Rows from block 10, named by matrix and row number. Rows with one number belong to one neuron. Each number is 50 + 10 x the weight over its row's rms, rounded and kept within 0 to 99. All counts start at 0. After the name is the row's rms in percent of the matrix's.
# fc1: MLP up (model.blocks.10.mlp.fc1.weight, 1024x512), inputs 412-511
# fc2: MLP down (model.blocks.10.mlp.fc2.weight, 512x1024, transposed), outputs 412-511
fc1.815 072:36 59 50 42 46 56 46 54 50 42 53 45 64 54 51 28 42 59 66 33 55 42 45 36 62 45 45 47 50 64 41 45 64 58 57 56 56 34 45 56 67 62 53 55 36 57 54 41 73 57 46 42 59 50 45 44 49 59 67 53 42 42 47 49 50 54 35 53 55 46 56 59 57 49 63 59 57 37 48 74 47 48 52 67 33 50 65 34 27 51 39 41 36 67 62 54 46 44 34 29
fc2.815 086:38 46 56 55 47 64 54 41 64 58 49 61 56 51 36 58 58 41 41 57 55 55 50 61 37 44 47 60 42 61 56 60 23 49 42 45 49 45 49 52 50 43 42 37 50 51 58 42 42 52 56 60 55 80 46 52 35 32 61 50 58 50 47 46 41 40 65 61 44 43 55 55 75 71 59 51 62 51 45 59 61 43 61 56 55 65 45 67 47 59 60 39 47 56 54 39 48 50 62 62
fc1.816 046:48 42 41 63 74 58 60 53 49 63 51 62 41 65 52 44 46 65 65 51 63 50 48 44 55 54 40 41 47 48 45 60 52 57 43 35 46 40 44 58 64 64 47 36 68 50 49 79 61 58 53 53 42 47 44 63 58 45 55 61 61 56 44 48 61 55 46 55 33 65 68 56 28 35 42 45 58 44 55 46 39 59 42 56 47 50 55 47 43 48 53 53 44 63 45 47 51 58 32 49
fc2.816 088:49 46 53 44 46 51 38 44 48 65 44 41 69 43 40 55 58 45 57 53 58 55 58 55 39 48 63 39 40 59 46 48 57 57 34 60 51 39 63 50 39 59 37 61 52 44 64 73 51 51 60 47 47 55 37 47 50 66 45 46 59 53 58 62 55 67 35 58 63 58 41 70 32 42 64 42 56 49 46 42 37 48 35 53 41 51 64 48 36 48 51 46 63 61 28 70 37 46 52 58
fc1.817 053:45 49 68 58 40 60 51 55 43 50 41 39 44 56 40 39 43 39 52 54 62 50 51 32 39 37 51 52 42 62 48 38 44 57 47 41 57 55 57 64 50 40 33 74 43 54 45 65 47 45 39 51 49 56 45 39 49 54 56 44 58 42 36 59 67 47 59 47 56 52 38 48 62 27 61 41 66 32 59 47 48 75 57 58 56 47 51 53 39 62 38 30 51 43 51 61 56 40 40 55
fc2.817 075:47 44 40 50 42 63 58 61 55 54 58 71 48 63 57 41 57 42 59 48 64 50 45 41 54 58 41 31 34 29 45 38 43 38 53 46 39 51 47 49 47 50 35 55 55 55 45 49 52 38 60 47 40 63 45 41 48 55 72 40 65 63 50 49 42 37 46 38 46 39 34 30 59 39 39 52 40 41 75 48 51 51 40 40 68 58 59 49 43 51 46 55 58 50 64 53 53 52 53 48
fc1.818 045:48 43 43 44 69 55 52 48 62 50 44 54 68 58 59 45 46 55 57 66 31 37 44 52 40 37 48 48 42 52 42 47 51 42 61 53 54 49 43 44 51 53 45 51 46 42 42 60 57 59 45 48 57 33 61 61 48 45 42 58 51 79 54 45 53 48 58 59 50 58 56 37 60 22 51 24 46 52 36 63 53 70 46 62 43 72 42 52 44 56 54 59 40 58 56 58 50 73 57 29
fc2.818 081:42 67 34 44 63 40 48 48 37 42 50 56 47 62 34 50 54 37 56 39 78 56 39 51 44 67 41 57 61 47 41 61 50 28 53 44 55 57 46 43 50 59 41 38 48 36 67 53 50 62 57 50 46 36 57 53 30 40 29 38 69 55 51 53 44 39 47 27 57 47 41 47 59 41 41 48 46 51 40 63 70 39 52 55 47 58 46 43 48 59 42 46 53 47 56 65 50 55 39 59
fc1.819 055:39 67 46 41 54 45 69 48 56 35 66 59 54 67 41 43 42 38 60 43 56 62 42 47 55 51 75 49 35 43 51 61 54 63 52 73 53 48 43 54 69 56 47 32 38 54 48 54 51 57 57 43 46 51 61 61 47 50 52 48 29 68 49 40 46 55 47 45 43 58 58 51 36 35 38 55 51 58 50 45 46 58 47 53 49 62 50 51 49 53 42 64 40 52 37 61 57 51 44 48
fc2.819 090:53 40 56 54 39 53 67 20 53 63 55 48 49 49 43 40 43 59 66 46 49 46 45 44 66 36 38 54 60 44 64 43 50 62 65 49 53 50 46 54 56 30 47 61 55 34 31 48 53 45 51 60 34 64 52 57 55 50 46 52 45 42 29 46 50 59 34 50 51 36 53 34 58 48 60 66 30 56 67 41 38 41 45 50 43 51 44 48 58 47 47 42 37 54 34 52 56 54 36 46
fc1.820 044:43 34 53 60 61 57 53 39 44 24 59 50 45 44 52 49 63 50 35 55 48 53 56 41 35 47 58 62 58 61 57 54 50 46 31 34 64 42 52 55 36 61 52 38 46 50 36 46 46 47 69 53 40 50 48 45 34 50 51 60 46 62 59 41 40 57 43 50 42 61 44 63 52 50 49 42 55 60 54 44 45 42 38 62 43 49 56 39 48 62 55 33 65 74 34 57 51 66 54 47
fc2.820 084:42 60 40 53 59 43 52 28 45 36 45 57 58 53 61 24 57 47 54 57 61 50 53 36 60 45 44 44 63 40 44 56 42 21 58 45 56 62 41 67 69 59 41 39 33 40 54 33 50 43 57 52 53 32 54 44 39 62 68 58 52 64 64 35 44 35 42 36 53 44 33 54 52 61 40 47 50 43 60 68 47 39 46 52 60 66 38 49 52 38 50 61 44 71 66 61 58 46 59 64
fc1.821 949:52 51 42 52 49 54 37 73 46 50 45 55 51 44 57 39 47 49 59 45 61 60 51 44 50 58 45 41 52 75 57 48 56 45 45 49 45 52 52 60 65 40 47 56 43 56 53 46 57 56 59 56 56 67 52 54 49 35 52 25 49 54 45 37 45 60 37 38 56 63 63 57 53 47 48 37 50 39 58 61 40 48 33 69 13 54 62 56 36 99 45 42 47 59 54 45 54 58 37 39
fc2.821 208:42 54 59 43 55 45 51 49 37 57 51 37 60 50 51 31 52 40 32 55 74 36 34 40 61 68 60 40 47 40 40 51 62 56 45 48 45 45 48 54 64 48 58 47 32 55 39 38 44 51 32 79 62 21 49 48 42 50 55 32 51 45 24 50 60 45 32 43 55 48 41 53 49 70 51 68 55 44 55 51 48 51 46 50 53 48 52 56 50 53 45 53 34 41 42 32 58 50 53 49
fc1.822 068:36 54 46 54 55 60 54 69 65 46 52 49 56 47 59 50 45 54 46 42 44 62 35 46 68 40 36 65 48 50 29 46 62 48 42 72 42 49 48 63 52 50 59 56 58 62 56 56 50 64 58 49 46 46 63 67 48 44 63 48 45 46 40 60 59 59 32 47 59 55 63 36 50 40 62 44 58 34 48 66 48 42 54 62 40 65 57 36 40 67 58 57 51 64 35 49 62 59 41 44
fc2.822 095:34 46 56 50 49 47 69 56 56 61 50 62 56 60 43 52 58 36 46 37 55 54 54 30 46 69 56 85 48 19 63 41 56 40 49 41 43 38 67 33 64 47 57 37 59 40 53 40 31 47 52 47 63 57 60 23 37 40 58 44 53 47 51 63 35 55 52 44 55 43 38 51 46 54 67 39 52 56 23 42 53 39 55 81 48 55 37 64 37 71 77 51 44 54 64 58 57 59 45 42
fc1.823 050:44 35 59 57 57 49 58 51 37 56 32 45 47 41 62 52 53 52 53 51 34 50 52 43 41 67 47 56 62 59 33 51 61 41 51 53 57 40 62 52 62 71 33 53 37 53 49 68 60 48 42 54 56 63 72 53 46 55 58 45 55 51 39 57 46 62 56 51 33 50 58 52 58 55 60 53 61 56 70 51 36 49 56 62 50 63 53 67 49 43 49 50 45 53 53 60 41 43 71 49
fc2.823 086:39 44 50 36 39 35 71 62 66 61 60 41 57 57 73 31 38 58 56 56 44 43 44 51 47 33 41 34 72 32 53 59 48 46 46 46 59 38 48 54 48 58 43 40 47 67 40 41 55 33 55 41 48 55 34 45 50 43 39 49 38 67 51 58 63 41 39 45 32 48 52 47 62 42 50 32 56 48 39 57 32 43 50 42 48 67 71 42 57 56 49 57 36 37 60 57 38 66 45 60
fc1.824 047:64 55 58 40 56 54 55 57 66 51 50 58 30 48 59 40 31 48 62 44 50 56 56 39 52 67 52 53 63 49 42 67 49 46 50 52 50 45 49 55 63 38 66 64 57 47 44 71 54 45 52 52 29 57 80 49 36 52 58 37 60 55 66 58 42 66 39 32 38 49 42 38 35 46 53 46 56 32 51 81 57 43 55 55 52 50 57 31 25 58 32 56 44 48 37 58 56 42 31 52
fc2.824 074:62 60 49 53 47 63 41 49 48 60 49 59 42 45 37 51 48 44 26 49 57 60 29 38 51 45 56 40 49 48 51 78 51 51 61 60 51 59 63 57 38 51 56 20 55 54 67 54 48 63 55 64 58 37 61 45 43 33 55 74 36 36 55 57 58 42 51 44 44 68 54 27 57 52 42 47 53 49 46 62 56 67 57 52 52 47 53 48 61 45 58 65 65 41 58 68 67 59 40 56
fc1.825 057:37 61 45 57 54 54 36 52 63 59 48 73 38 48 39 44 59 38 51 64 60 49 39 42 56 39 41 47 45 54 45 57 54 52 40 58 51 46 45 45 45 49 61 45 49 38 53 58 33 73 47 61 59 39 45 69 38 66 41 34 50 66 36 47 53 45 41 41 61 44 48 60 56 46 38 32 41 49 45 52 54 60 40 68 47 39 64 45 47 65 45 46 43 43 46 65 64 36 41 46
fc2.825 100:54 35 49 45 46 40 62 55 48 44 62 30 50 63 52 20 62 59 56 54 43 54 49 67 49 47 43 43 49 32 41 41 46 54 41 64 46 65 44 56 57 49 31 47 39 56 33 55 54 41 37 51 59 46 42 51 66 50 58 49 50 70 52 34 42 58 32 37 47 49 48 54 40 41 39 34 58 45 71 54 45 25 70 60 36 44 47 33 51 67 44 77 64 50 64 39 43 55 61 25
fc1.826 051:43 60 49 65 48 46 54 67 37 54 40 59 64 36 35 39 45 50 59 53 46 48 24 51 42 50 34 51 47 54 54 43 72 63 54 40 36 46 39 49 61 46 53 50 57 49 40 51 46 46 44 44 38 44 40 62 39 49 40 31 29 64 62 55 55 49 43 39 33 55 46 48 42 44 43 50 57 42 66 66 79 50 46 54 39 50 52 37 43 58 34 54 45 53 40 45 54 48 36 49
fc2.826 072:63 51 40 35 59 53 66 68 41 42 55 54 52 32 50 48 48 49 78 56 41 57 57 44 71 49 47 43 41 41 46 53 66 42 45 54 60 54 41 51 76 45 51 58 43 40 53 52 64 47 69 60 62 39 63 42 46 62 39 53 48 43 44 52 48 58 48 74 59 41 59 48 36 48 61 55 23 50 45 54 48 52 40 52 60 63 48 40 44 44 45 43 42 44 62 62 57 42 53 56
fc1.827 046:45 56 44 47 53 38 47 55 41 81 52 30 67 59 37 57 37 71 58 43 46 56 30 51 33 74 31 34 43 52 43 26 47 41 42 38 48 49 56 70 55 43 48 50 58 41 59 50 44 50 49 71 55 40 47 50 69 38 49 41 54 38 69 48 50 42 34 63 35 47 47 43 42 44 37 44 47 53 53 54 56 53 48 57 48 49 62 51 49 56 41 51 54 45 57 46 60 66 37 49
fc2.827 081:63 43 26 54 57 54 49 61 56 47 48 60 45 43 37 44 64 45 56 52 42 64 28 68 36 56 61 54 46 43 56 56 38 54 67 52 51 60 59 53 51 34 60 45 41 65 38 36 70 50 44 33 37 62 47 41 38 40 46 49 68 40 34 54 63 36 40 31 43 47 52 58 46 45 39 37 43 31 45 61 46 44 36 40 43 64 54 39 69 60 37 59 56 32 39 53 60 48 49 73
fc1.828 055:40 75 57 59 41 58 60 66 53 35 42 38 36 52 43 55 43 36 62 47 46 73 45 49 31 56 40 52 44 50 61 53 58 24 38 51 43 56 53 58 44 52 47 46 62 53 44 49 37 58 42 55 37 53 66 76 35 47 62 32 46 62 58 35 56 64 30 50 39 49 69 38 66 50 58 56 48 56 58 52 63 60 39 53 45 34 56 26 49 53 33 42 46 52 43 39 52 57 50 42
fc2.828 092:50 37 52 64 47 57 54 42 56 52 38 51 41 48 57 38 45 58 64 52 49 25 42 59 59 27 55 55 49 43 79 41 40 67 51 65 43 62 42 58 50 61 43 36 53 63 42 63 58 59 52 47 50 50 52 63 43 53 40 41 43 46 51 32 56 58 44 55 51 56 62 56 45 44 36 52 39 60 36 44 50 50 47 47 55 44 67 46 65 69 43 53 38 50 48 42 54 44 39 52
fc1.829 048:52 48 39 54 42 54 43 79 55 60 45 30 55 35 36 57 57 46 64 54 37 44 62 54 54 49 32 51 45 55 54 50 68 56 48 50 43 65 40 47 55 43 48 54 66 52 53 44 51 55 58 48 38 47 56 41 51 42 48 43 49 52 53 50 36 53 30 56 38 50 62 64 41 47 40 45 45 47 61 49 53 55 49 39 42 51 55 35 59 70 38 72 50 34 41 50 44 48 54 54
fc2.829 083:51 42 51 57 45 40 50 37 67 53 53 49 52 42 56 48 67 53 47 55 48 67 75 42 48 49 45 53 59 42 39 41 53 48 42 63 42 59 52 66 58 39 48 50 46 37 41 46 64 68 49 54 41 69 43 71 50 38 65 57 43 42 52 61 40 61 37 52 40 44 50 46 61 23 72 47 24 42 44 52 39 34 50 65 36 62 52 48 46 37 42 66 43 45 42 49 67 63 48 51
fc1.830 055:52 56 53 60 65 69 39 58 42 41 49 58 53 53 35 44 56 59 54 78 46 53 54 46 61 54 65 30 37 54 49 26 59 46 52 36 49 51 38 54 58 48 47 55 54 33 45 52 51 51 54 62 58 52 56 64 44 41 22 55 46 60 61 40 60 55 58 40 42 52 46 69 46 65 68 32 67 40 55 49 17 57 63 58 44 52 56 47 43 51 46 54 43 64 51 63 49 54 37 51
fc2.830 083:44 44 49 54 42 27 50 54 34 59 47 56 64 46 53 59 38 55 44 53 45 47 53 50 61 54 60 42 46 47 43 34 39 58 48 65 34 52 63 36 40 60 53 50 54 25 52 32 31 57 43 63 46 36 41 52 55 53 52 32 64 42 66 50 72 55 13 49 59 56 35 61 31 40 65 71 42 67 48 48 67 52 62 40 56 37 64 65 40 34 57 46 60 59 42 52 54 58 40 44