{"model": "image classifier", "dataset": "capsule endoscopy frames (Kvasir-Capsule)", "train_examples": 42238, "image_size": 64, "crop_scale_min": 0.5, "horizontal_flip": true, "targets": ["finding"], "num_classes": 11, "arch": "convnext_v2", "isotropic": true, "norm": "layernorm", "hidden_act": "gelu", "mlp_ratio": 2, "inner_norm": false, "drop_path": 0.05, "patch_size": [8, 8], "conv_stem": true, "layers": 16, "width": 512, "kernel_size": 7, "mixing": "cutmix", "loss": "cross_entropy", "init": "torch_default", "residual_init": "none", "optimizer": "ademamix", "learning_rate": 0.000385, "beta1": 0.9, "beta2": 0.99, "eps": 1e-08, "beta3": 0.999, "alpha": 4, "max_grad_norm": 0.5, "max_steps": 13100, "batch_size": 192, "epochs": 59.5, "lr_schedule": "wsd", "decay_fraction": 0.3, "final_lr_fraction": 0.01, "warmup_steps": 650, "weight_decay": 0.0}
Rows from block 9, named by matrix and row number. Rows with one number belong to one neuron. Each number is 200 + 40 x the weight over the matrix's rms, rounded and kept within 0 to 999. All counts start at 0.
# fc1: MLP up (model.blocks.9.mlp.fc1.weight, 1024x512), inputs 456-511
# fc2: MLP down (model.blocks.9.mlp.fc2.weight, 512x1024, transposed), outputs 456-511
fc1.7,218,212,242,174,211,215,204,207,218,163,144,190,243,236,181,187,163,189,196,182,165,183,176,180,221,214,174,136,182,215,220,197,180,220,187,218,202,194,259,196,193,162,202,183,217,201,229,217,188,175,219,189,212,185,175,212
fc2.7,227,228,156,180,221,218,191,251,209,171,257,181,219,174,244,168,162,185,219,243,236,211,251,191,222,182,214,147,278,225,217,240,172,168,197,234,191,203,146,120,188,210,175,254,201,199,251,159,179,165,220,222,169,223,218,183
fc1.8,242,251,288,165,111,262,162,161,153,226,117,215,211,142,209,131,287,250,197,224,211,216,122,260,80,242,268,202,284,208,236,195,196,253,200,260,174,143,204,152,188,214,283,248,129,201,279,161,290,139,177,195,235,241,203,96
fc2.8,110,243,143,169,203,262,163,272,163,187,215,245,202,192,157,241,289,166,180,186,213,113,173,154,191,207,188,271,250,151,212,148,212,121,154,219,223,59,237,219,180,240,206,225,216,219,243,181,173,145,142,175,215,219,217,210
fc1.9,254,172,173,183,204,232,190,195,150,185,192,241,211,207,198,169,241,205,236,174,203,272,160,198,151,245,189,155,159,177,253,166,234,213,184,175,158,261,221,163,205,167,188,207,206,225,293,172,249,170,238,214,178,186,176,126
fc2.9,182,260,174,181,202,201,193,198,231,219,244,275,161,151,191,220,249,223,236,150,168,205,166,171,178,207,139,173,166,119,148,237,199,165,281,132,190,172,217,252,204,180,161,162,211,205,227,194,144,209,200,193,217,129,190,159
fc1.10,193,238,237,170,174,204,214,138,212,213,214,213,230,246,223,139,257,163,183,221,200,141,182,201,203,166,264,219,233,158,230,229,185,167,147,199,225,154,210,142,157,182,219,199,226,228,210,168,272,204,225,212,232,203,191,247
fc2.10,162,267,164,174,244,139,159,209,183,188,213,288,243,244,266,166,138,180,216,200,115,205,233,246,254,233,206,182,230,305,212,253,50,328,234,88,237,205,242,185,207,111,257,226,115,200,170,184,239,195,162,207,177,167,192,149
fc1.11,250,248,190,223,210,278,174,235,279,290,225,234,328,150,197,214,268,227,260,278,161,181,96,244,187,248,216,228,270,226,183,164,235,182,157,186,172,212,265,169,124,168,220,59,272,201,287,139,261,136,167,160,247,173,163,169
fc2.11,215,212,199,182,167,171,145,233,290,131,192,110,187,186,263,242,282,115,167,217,223,138,245,170,246,165,194,245,121,208,209,197,267,280,220,109,242,291,158,284,282,136,286,215,216,172,198,125,166,132,165,172,304,147,121,142
fc1.12,202,222,227,173,165,228,186,217,211,260,237,200,204,215,188,215,195,180,171,210,164,229,185,215,200,205,213,217,169,206,264,220,185,218,172,193,218,162,238,216,218,176,209,167,152,204,229,160,225,224,209,181,243,209,172,199
fc2.12,268,209,235,183,261,116,144,192,207,228,172,185,218,199,197,188,262,176,159,178,221,169,222,193,201,221,186,199,232,170,172,192,176,200,152,214,180,166,162,235,220,184,236,196,184,228,221,122,227,171,160,209,228,207,198,217
fc1.13,215,204,206,250,205,207,173,251,160,244,186,209,202,190,238,195,199,187,228,207,167,235,199,224,159,184,204,188,183,179,180,204,202,183,182,213,217,192,202,196,228,158,236,228,211,208,192,188,229,195,226,175,194,179,180,203
fc2.13,190,226,260,214,238,194,193,196,231,214,246,178,212,169,203,180,204,178,160,197,190,144,208,185,204,231,201,195,253,219,220,179,233,169,200,207,168,203,183,188,203,166,188,162,197,210,242,218,214,220,154,230,220,182,262,210
fc1.14,195,239,228,167,234,214,207,250,169,154,166,174,211,196,171,180,220,200,183,178,206,189,175,205,193,217,246,167,212,171,227,176,216,207,193,173,219,140,256,185,204,154,211,196,193,220,193,212,224,224,199,197,200,209,215,156
fc2.14,227,219,217,220,225,167,144,199,180,245,205,253,194,168,193,246,195,200,165,149,227,184,162,225,213,243,190,179,217,242,218,266,179,225,127,192,186,231,182,189,161,199,200,149,169,240,187,219,212,202,220,223,226,180,201,238
fc1.15,179,203,182,223,170,206,182,201,196,214,224,242,166,236,188,167,230,217,206,207,181,204,191,246,176,196,183,228,209,145,180,209,216,201,178,191,247,232,205,190,174,226,195,220,165,213,215,220,192,195,215,227,261,185,184,156
fc2.15,195,236,186,175,195,242,178,201,130,215,166,153,215,193,240,234,215,196,152,243,191,181,209,223,245,210,161,181,228,206,136,227,175,119,254,211,201,186,160,140,161,174,193,171,261,191,124,266,177,163,229,180,188,235,177,247
fc1.16,198,196,199,224,172,229,208,207,185,179,195,201,205,180,215,176,167,197,216,159,172,165,207,200,182,225,188,147,223,174,200,202,243,238,186,206,191,169,246,209,190,228,222,209,166,193,199,216,187,219,209,213,190,163,213,233
fc2.16,200,206,216,179,250,185,194,207,200,144,192,240,179,224,142,237,180,198,146,192,177,183,206,185,192,218,209,204,274,234,195,201,240,235,241,233,199,239,179,185,226,226,222,195,241,246,181,176,162,156,180,197,165,194,230,194
fc1.17,160,219,219,213,213,204,189,220,211,231,162,199,195,192,204,190,185,180,189,208,204,195,194,216,205,193,185,200,178,215,197,191,214,173,216,204,193,166,238,168,145,204,198,199,228,210,244,189,181,207,203,220,216,191,192,174
fc2.17,122,187,244,203,244,211,203,229,244,256,223,187,199,167,176,173,202,187,218,184,258,218,234,229,179,180,214,191,94,203,252,212,146,241,163,183,139,162,202,191,212,200,192,207,177,172,252,229,134,172,176,193,185,176,227,240
fc1.18,157,179,179,239,178,287,187,214,184,211,225,200,255,237,227,225,277,223,224,299,245,203,197,303,182,259,147,272,235,181,243,176,106,300,220,209,153,160,198,175,142,210,198,111,226,321,272,205,216,164,186,213,238,164,202,159
fc2.18,167,158,195,212,234,204,247,233,177,156,206,149,256,163,220,211,193,239,233,247,186,162,198,185,191,186,187,222,227,167,178,159,240,192,206,190,195,203,244,261,218,175,267,224,198,184,216,252,193,149,242,175,200,164,249,170
fc1.19,113,254,188,193,185,239,207,179,165,249,138,157,197,192,229,198,218,240,179,194,207,242,227,222,187,207,180,168,196,218,203,184,184,228,237,211,218,190,246,163,204,165,222,178,161,189,215,159,220,204,178,181,196,183,214,133
fc2.19,262,183,208,170,157,124,218,160,258,237,213,186,188,230,137,223,174,192,246,149,209,228,208,198,214,200,190,152,159,264,277,238,161,232,179,211,195,217,306,141,197,153,211,225,214,149,116,178,201,149,222,191,174,250,214,263
fc1.20,197,226,195,201,206,199,159,208,221,201,187,197,215,182,210,148,181,166,224,188,219,238,177,237,250,181,174,165,230,225,192,184,170,171,165,182,201,201,186,169,208,201,233,229,216,202,242,198,194,207,224,219,224,210,229,221
fc2.20,226,194,245,202,208,171,158,216,231,191,210,223,92,247,199,188,160,221,209,190,243,235,263,236,234,153,179,189,271,205,194,178,193,194,218,239,168,222,169,160,206,223,177,197,201,184,198,178,196,232,249,218,218,213,212,247
fc1.21,151,247,215,204,227,193,216,163,191,220,217,189,182,233,208,162,182,184,260,205,181,213,151,210,222,180,177,230,198,171,244,226,200,184,215,259,231,205,205,165,195,210,192,245,182,241,210,193,249,153,241,188,218,191,175,203
fc2.21,265,162,194,270,199,220,187,230,248,233,216,149,217,176,193,220,202,166,214,208,225,212,248,142,251,247,198,253,196,216,179,174,214,214,234,232,178,165,188,208,243,185,219,143,178,261,218,243,239,242,235,204,190,199,247,167
fc1.22,215,177,212,215,213,192,185,201,173,231,208,174,229,192,203,220,217,206,216,188,171,178,250,190,209,207,192,186,201,180,169,181,212,199,176,171,224,207,217,221,179,209,195,232,226,246,217,190,200,189,179,188,250,198,195,216
fc2.22,230,244,232,191,189,186,165,206,270,204,217,255,191,269,184,182,179,190,238,166,241,204,219,188,263,173,132,171,211,216,164,185,248,214,248,203,172,207,155,208,195,184,214,195,185,205,224,159,198,224,211,186,178,182,188,204
fc1.23,212,223,192,183,219,209,136,210,211,247,238,194,195,182,221,173,165,214,216,232,162,151,222,219,184,189,224,181,258,201,265,210,195,161,152,185,251,196,222,173,188,198,220,213,206,198,185,171,205,180,234,234,183,223,198,197
fc2.23,185,181,132,161,218,168,202,200,165,198,171,235,280,224,218,172,186,214,162,228,268,141,222,221,206,173,183,129,161,182,272,210,231,140,165,134,194,188,288,175,182,216,217,193,199,176,213,215,255,237,226,228,173,220,171,211
fc1.24,197,225,202,279,206,265,186,221,216,175,135,190,245,212,248,143,211,175,190,232,221,172,145,263,159,218,300,181,224,147,277,146,159,269,205,194,218,142,210,168,133,175,257,177,237,320,195,214,205,244,189,242,243,224,109,205
fc2.24,181,194,216,244,192,179,143,149,95,285,248,272,213,0,189,301,170,169,109,205,264,169,232,181,100,234,242,305,284,292,102,239,240,267,151,177,213,209,180,162,219,298,156,190,197,241,295,196,174,216,220,183,216,312,156,211
fc1.25,214,219,183,275,126,236,186,191,236,167,184,178,227,188,173,176,180,235,207,219,230,185,284,192,251,270,142,180,168,179,194,172,167,233,166,295,148,183,278,210,136,177,241,181,201,304,301,205,278,223,220,179,259,220,119,178
fc2.25,177,371,206,174,244,198,227,275,176,282,189,149,251,198,238,260,210,237,233,199,279,290,116,284,107,156,193,114,192,189,223,187,167,213,270,190,157,201,180,182,229,239,224,218,179,297,227,210,93,159,169,266,283,206,289,181
fc1.26,224,220,245,176,191,200,192,257,226,171,171,187,230,186,243,212,245,175,245,182,183,235,174,229,192,222,230,209,178,172,194,193,235,241,188,193,185,163,185,191,192,232,204,186,211,202,194,197,215,209,180,196,215,239,215,210
fc2.26,179,230,204,227,195,182,174,208,211,257,192,198,171,192,238,212,224,174,211,170,217,191,228,225,214,205,201,186,167,197,224,175,273,232,185,169,207,196,162,274,157,260,195,195,163,215,173,195,218,156,194,188,223,178,196,207
fc1.27,225,214,199,190,197,207,123,191,190,225,196,230,234,230,241,204,203,183,217,220,181,226,193,226,174,213,221,199,262,230,229,190,198,216,188,182,227,227,232,180,208,167,227,211,185,211,184,190,211,198,199,197,228,205,221,198
fc2.27,219,218,181,204,198,212,256,185,180,229,201,178,157,221,199,188,220,239,178,218,175,237,237,257,289,241,235,206,252,180,155,208,202,202,219,228,183,219,196,215,209,177,224,212,207,197,201,154,186,231,238,196,211,138,137,247
fc1.28,195,227,206,183,210,223,179,217,221,189,175,221,167,197,216,235,221,206,225,208,138,218,174,231,223,248,221,215,250,210,147,168,199,169,113,233,186,160,203,209,204,169,195,234,173,230,218,181,216,153,200,193,203,234,217,233
fc2.28,138,243,191,189,158,210,213,188,224,153,166,264,175,208,225,196,216,222,243,118,237,187,176,236,210,148,170,196,218,209,108,189,187,186,246,219,198,219,182,162,179,297,147,187,278,233,207,233,140,177,256,198,112,161,230,242
fc1.29,237,216,190,245,240,208,226,245,233,181,167,161,179,198,186,220,207,199,208,211,172,202,203,216,181,204,202,211,241,169,170,215,183,193,158,218,223,245,183,204,181,262,193,226,202,187,217,243,203,191,201,251,213,211,186,238
fc2.29,212,202,183,251,181,131,232,209,216,227,225,183,212,188,190,128,194,202,195,234,183,209,271,222,194,175,192,220,196,164,203,176,254,207,190,195,171,154,246,227,185,206,175,195,138,224,307,216,177,268,190,184,148,212,165,164
fc1.30,181,209,198,200,199,221,174,187,209,178,218,237,191,175,206,175,207,244,214,184,195,189,204,196,219,236,241,205,198,197,209,195,169,210,186,212,167,182,195,206,183,197,186,229,196,197,269,232,218,215,177,201,190,197,180,146
fc2.30,206,202,223,181,232,222,209,210,169,194,193,217,153,215,223,184,201,226,176,180,162,161,182,155,206,169,220,211,232,212,170,143,246,172,190,195,223,229,188,234,257,216,244,226,260,330,169,193,203,206,220,165,220,152,170,187
fc1.31,199,208,181,211,193,187,177,174,197,216,200,178,190,194,221,204,204,204,203,195,215,194,197,197,207,174,188,201,197,202,234,207,156,225,197,201,225,205,246,231,187,180,213,216,187,215,171,196,218,182,222,215,189,167,214,222
fc2.31,206,181,152,204,235,229,198,199,171,265,191,185,237,191,183,209,173,220,202,212,181,224,235,194,193,138,211,227,253,230,218,217,177,169,183,205,184,163,227,151,179,194,190,183,191,150,210,178,165,174,151,201,188,160,239,206
fc1.32,211,209,232,150,227,212,182,248,143,220,212,165,251,197,243,223,185,204,189,195,211,189,218,233,151,186,248,216,274,148,180,201,151,186,201,201,157,198,236,186,154,161,223,189,197,219,268,156,202,203,200,217,260,184,199,191
fc2.32,194,173,188,215,100,182,218,175,218,230,153,190,162,203,230,137,221,215,211,184,148,229,208,212,223,107,174,166,229,176,168,186,233,150,210,213,173,188,178,219,193,240,163,245,195,191,200,176,192,215,171,216,164,181,222,217
fc1.33,198,222,234,215,182,216,180,245,217,205,213,166,216,218,209,166,185,214,232,241,111,190,212,251,146,262,213,179,206,176,154,227,230,224,162,217,171,191,199,143,136,166,257,230,174,258,229,190,223,208,221,226,227,183,172,171
fc2.33,206,230,160,175,219,171,156,199,205,167,271,165,221,223,161,181,195,145,203,168,160,201,260,238,245,208,160,227,198,202,177,151,199,200,212,168,228,179,178,235,156,156,214,186,222,177,287,204,247,226,176,204,218,202,284,189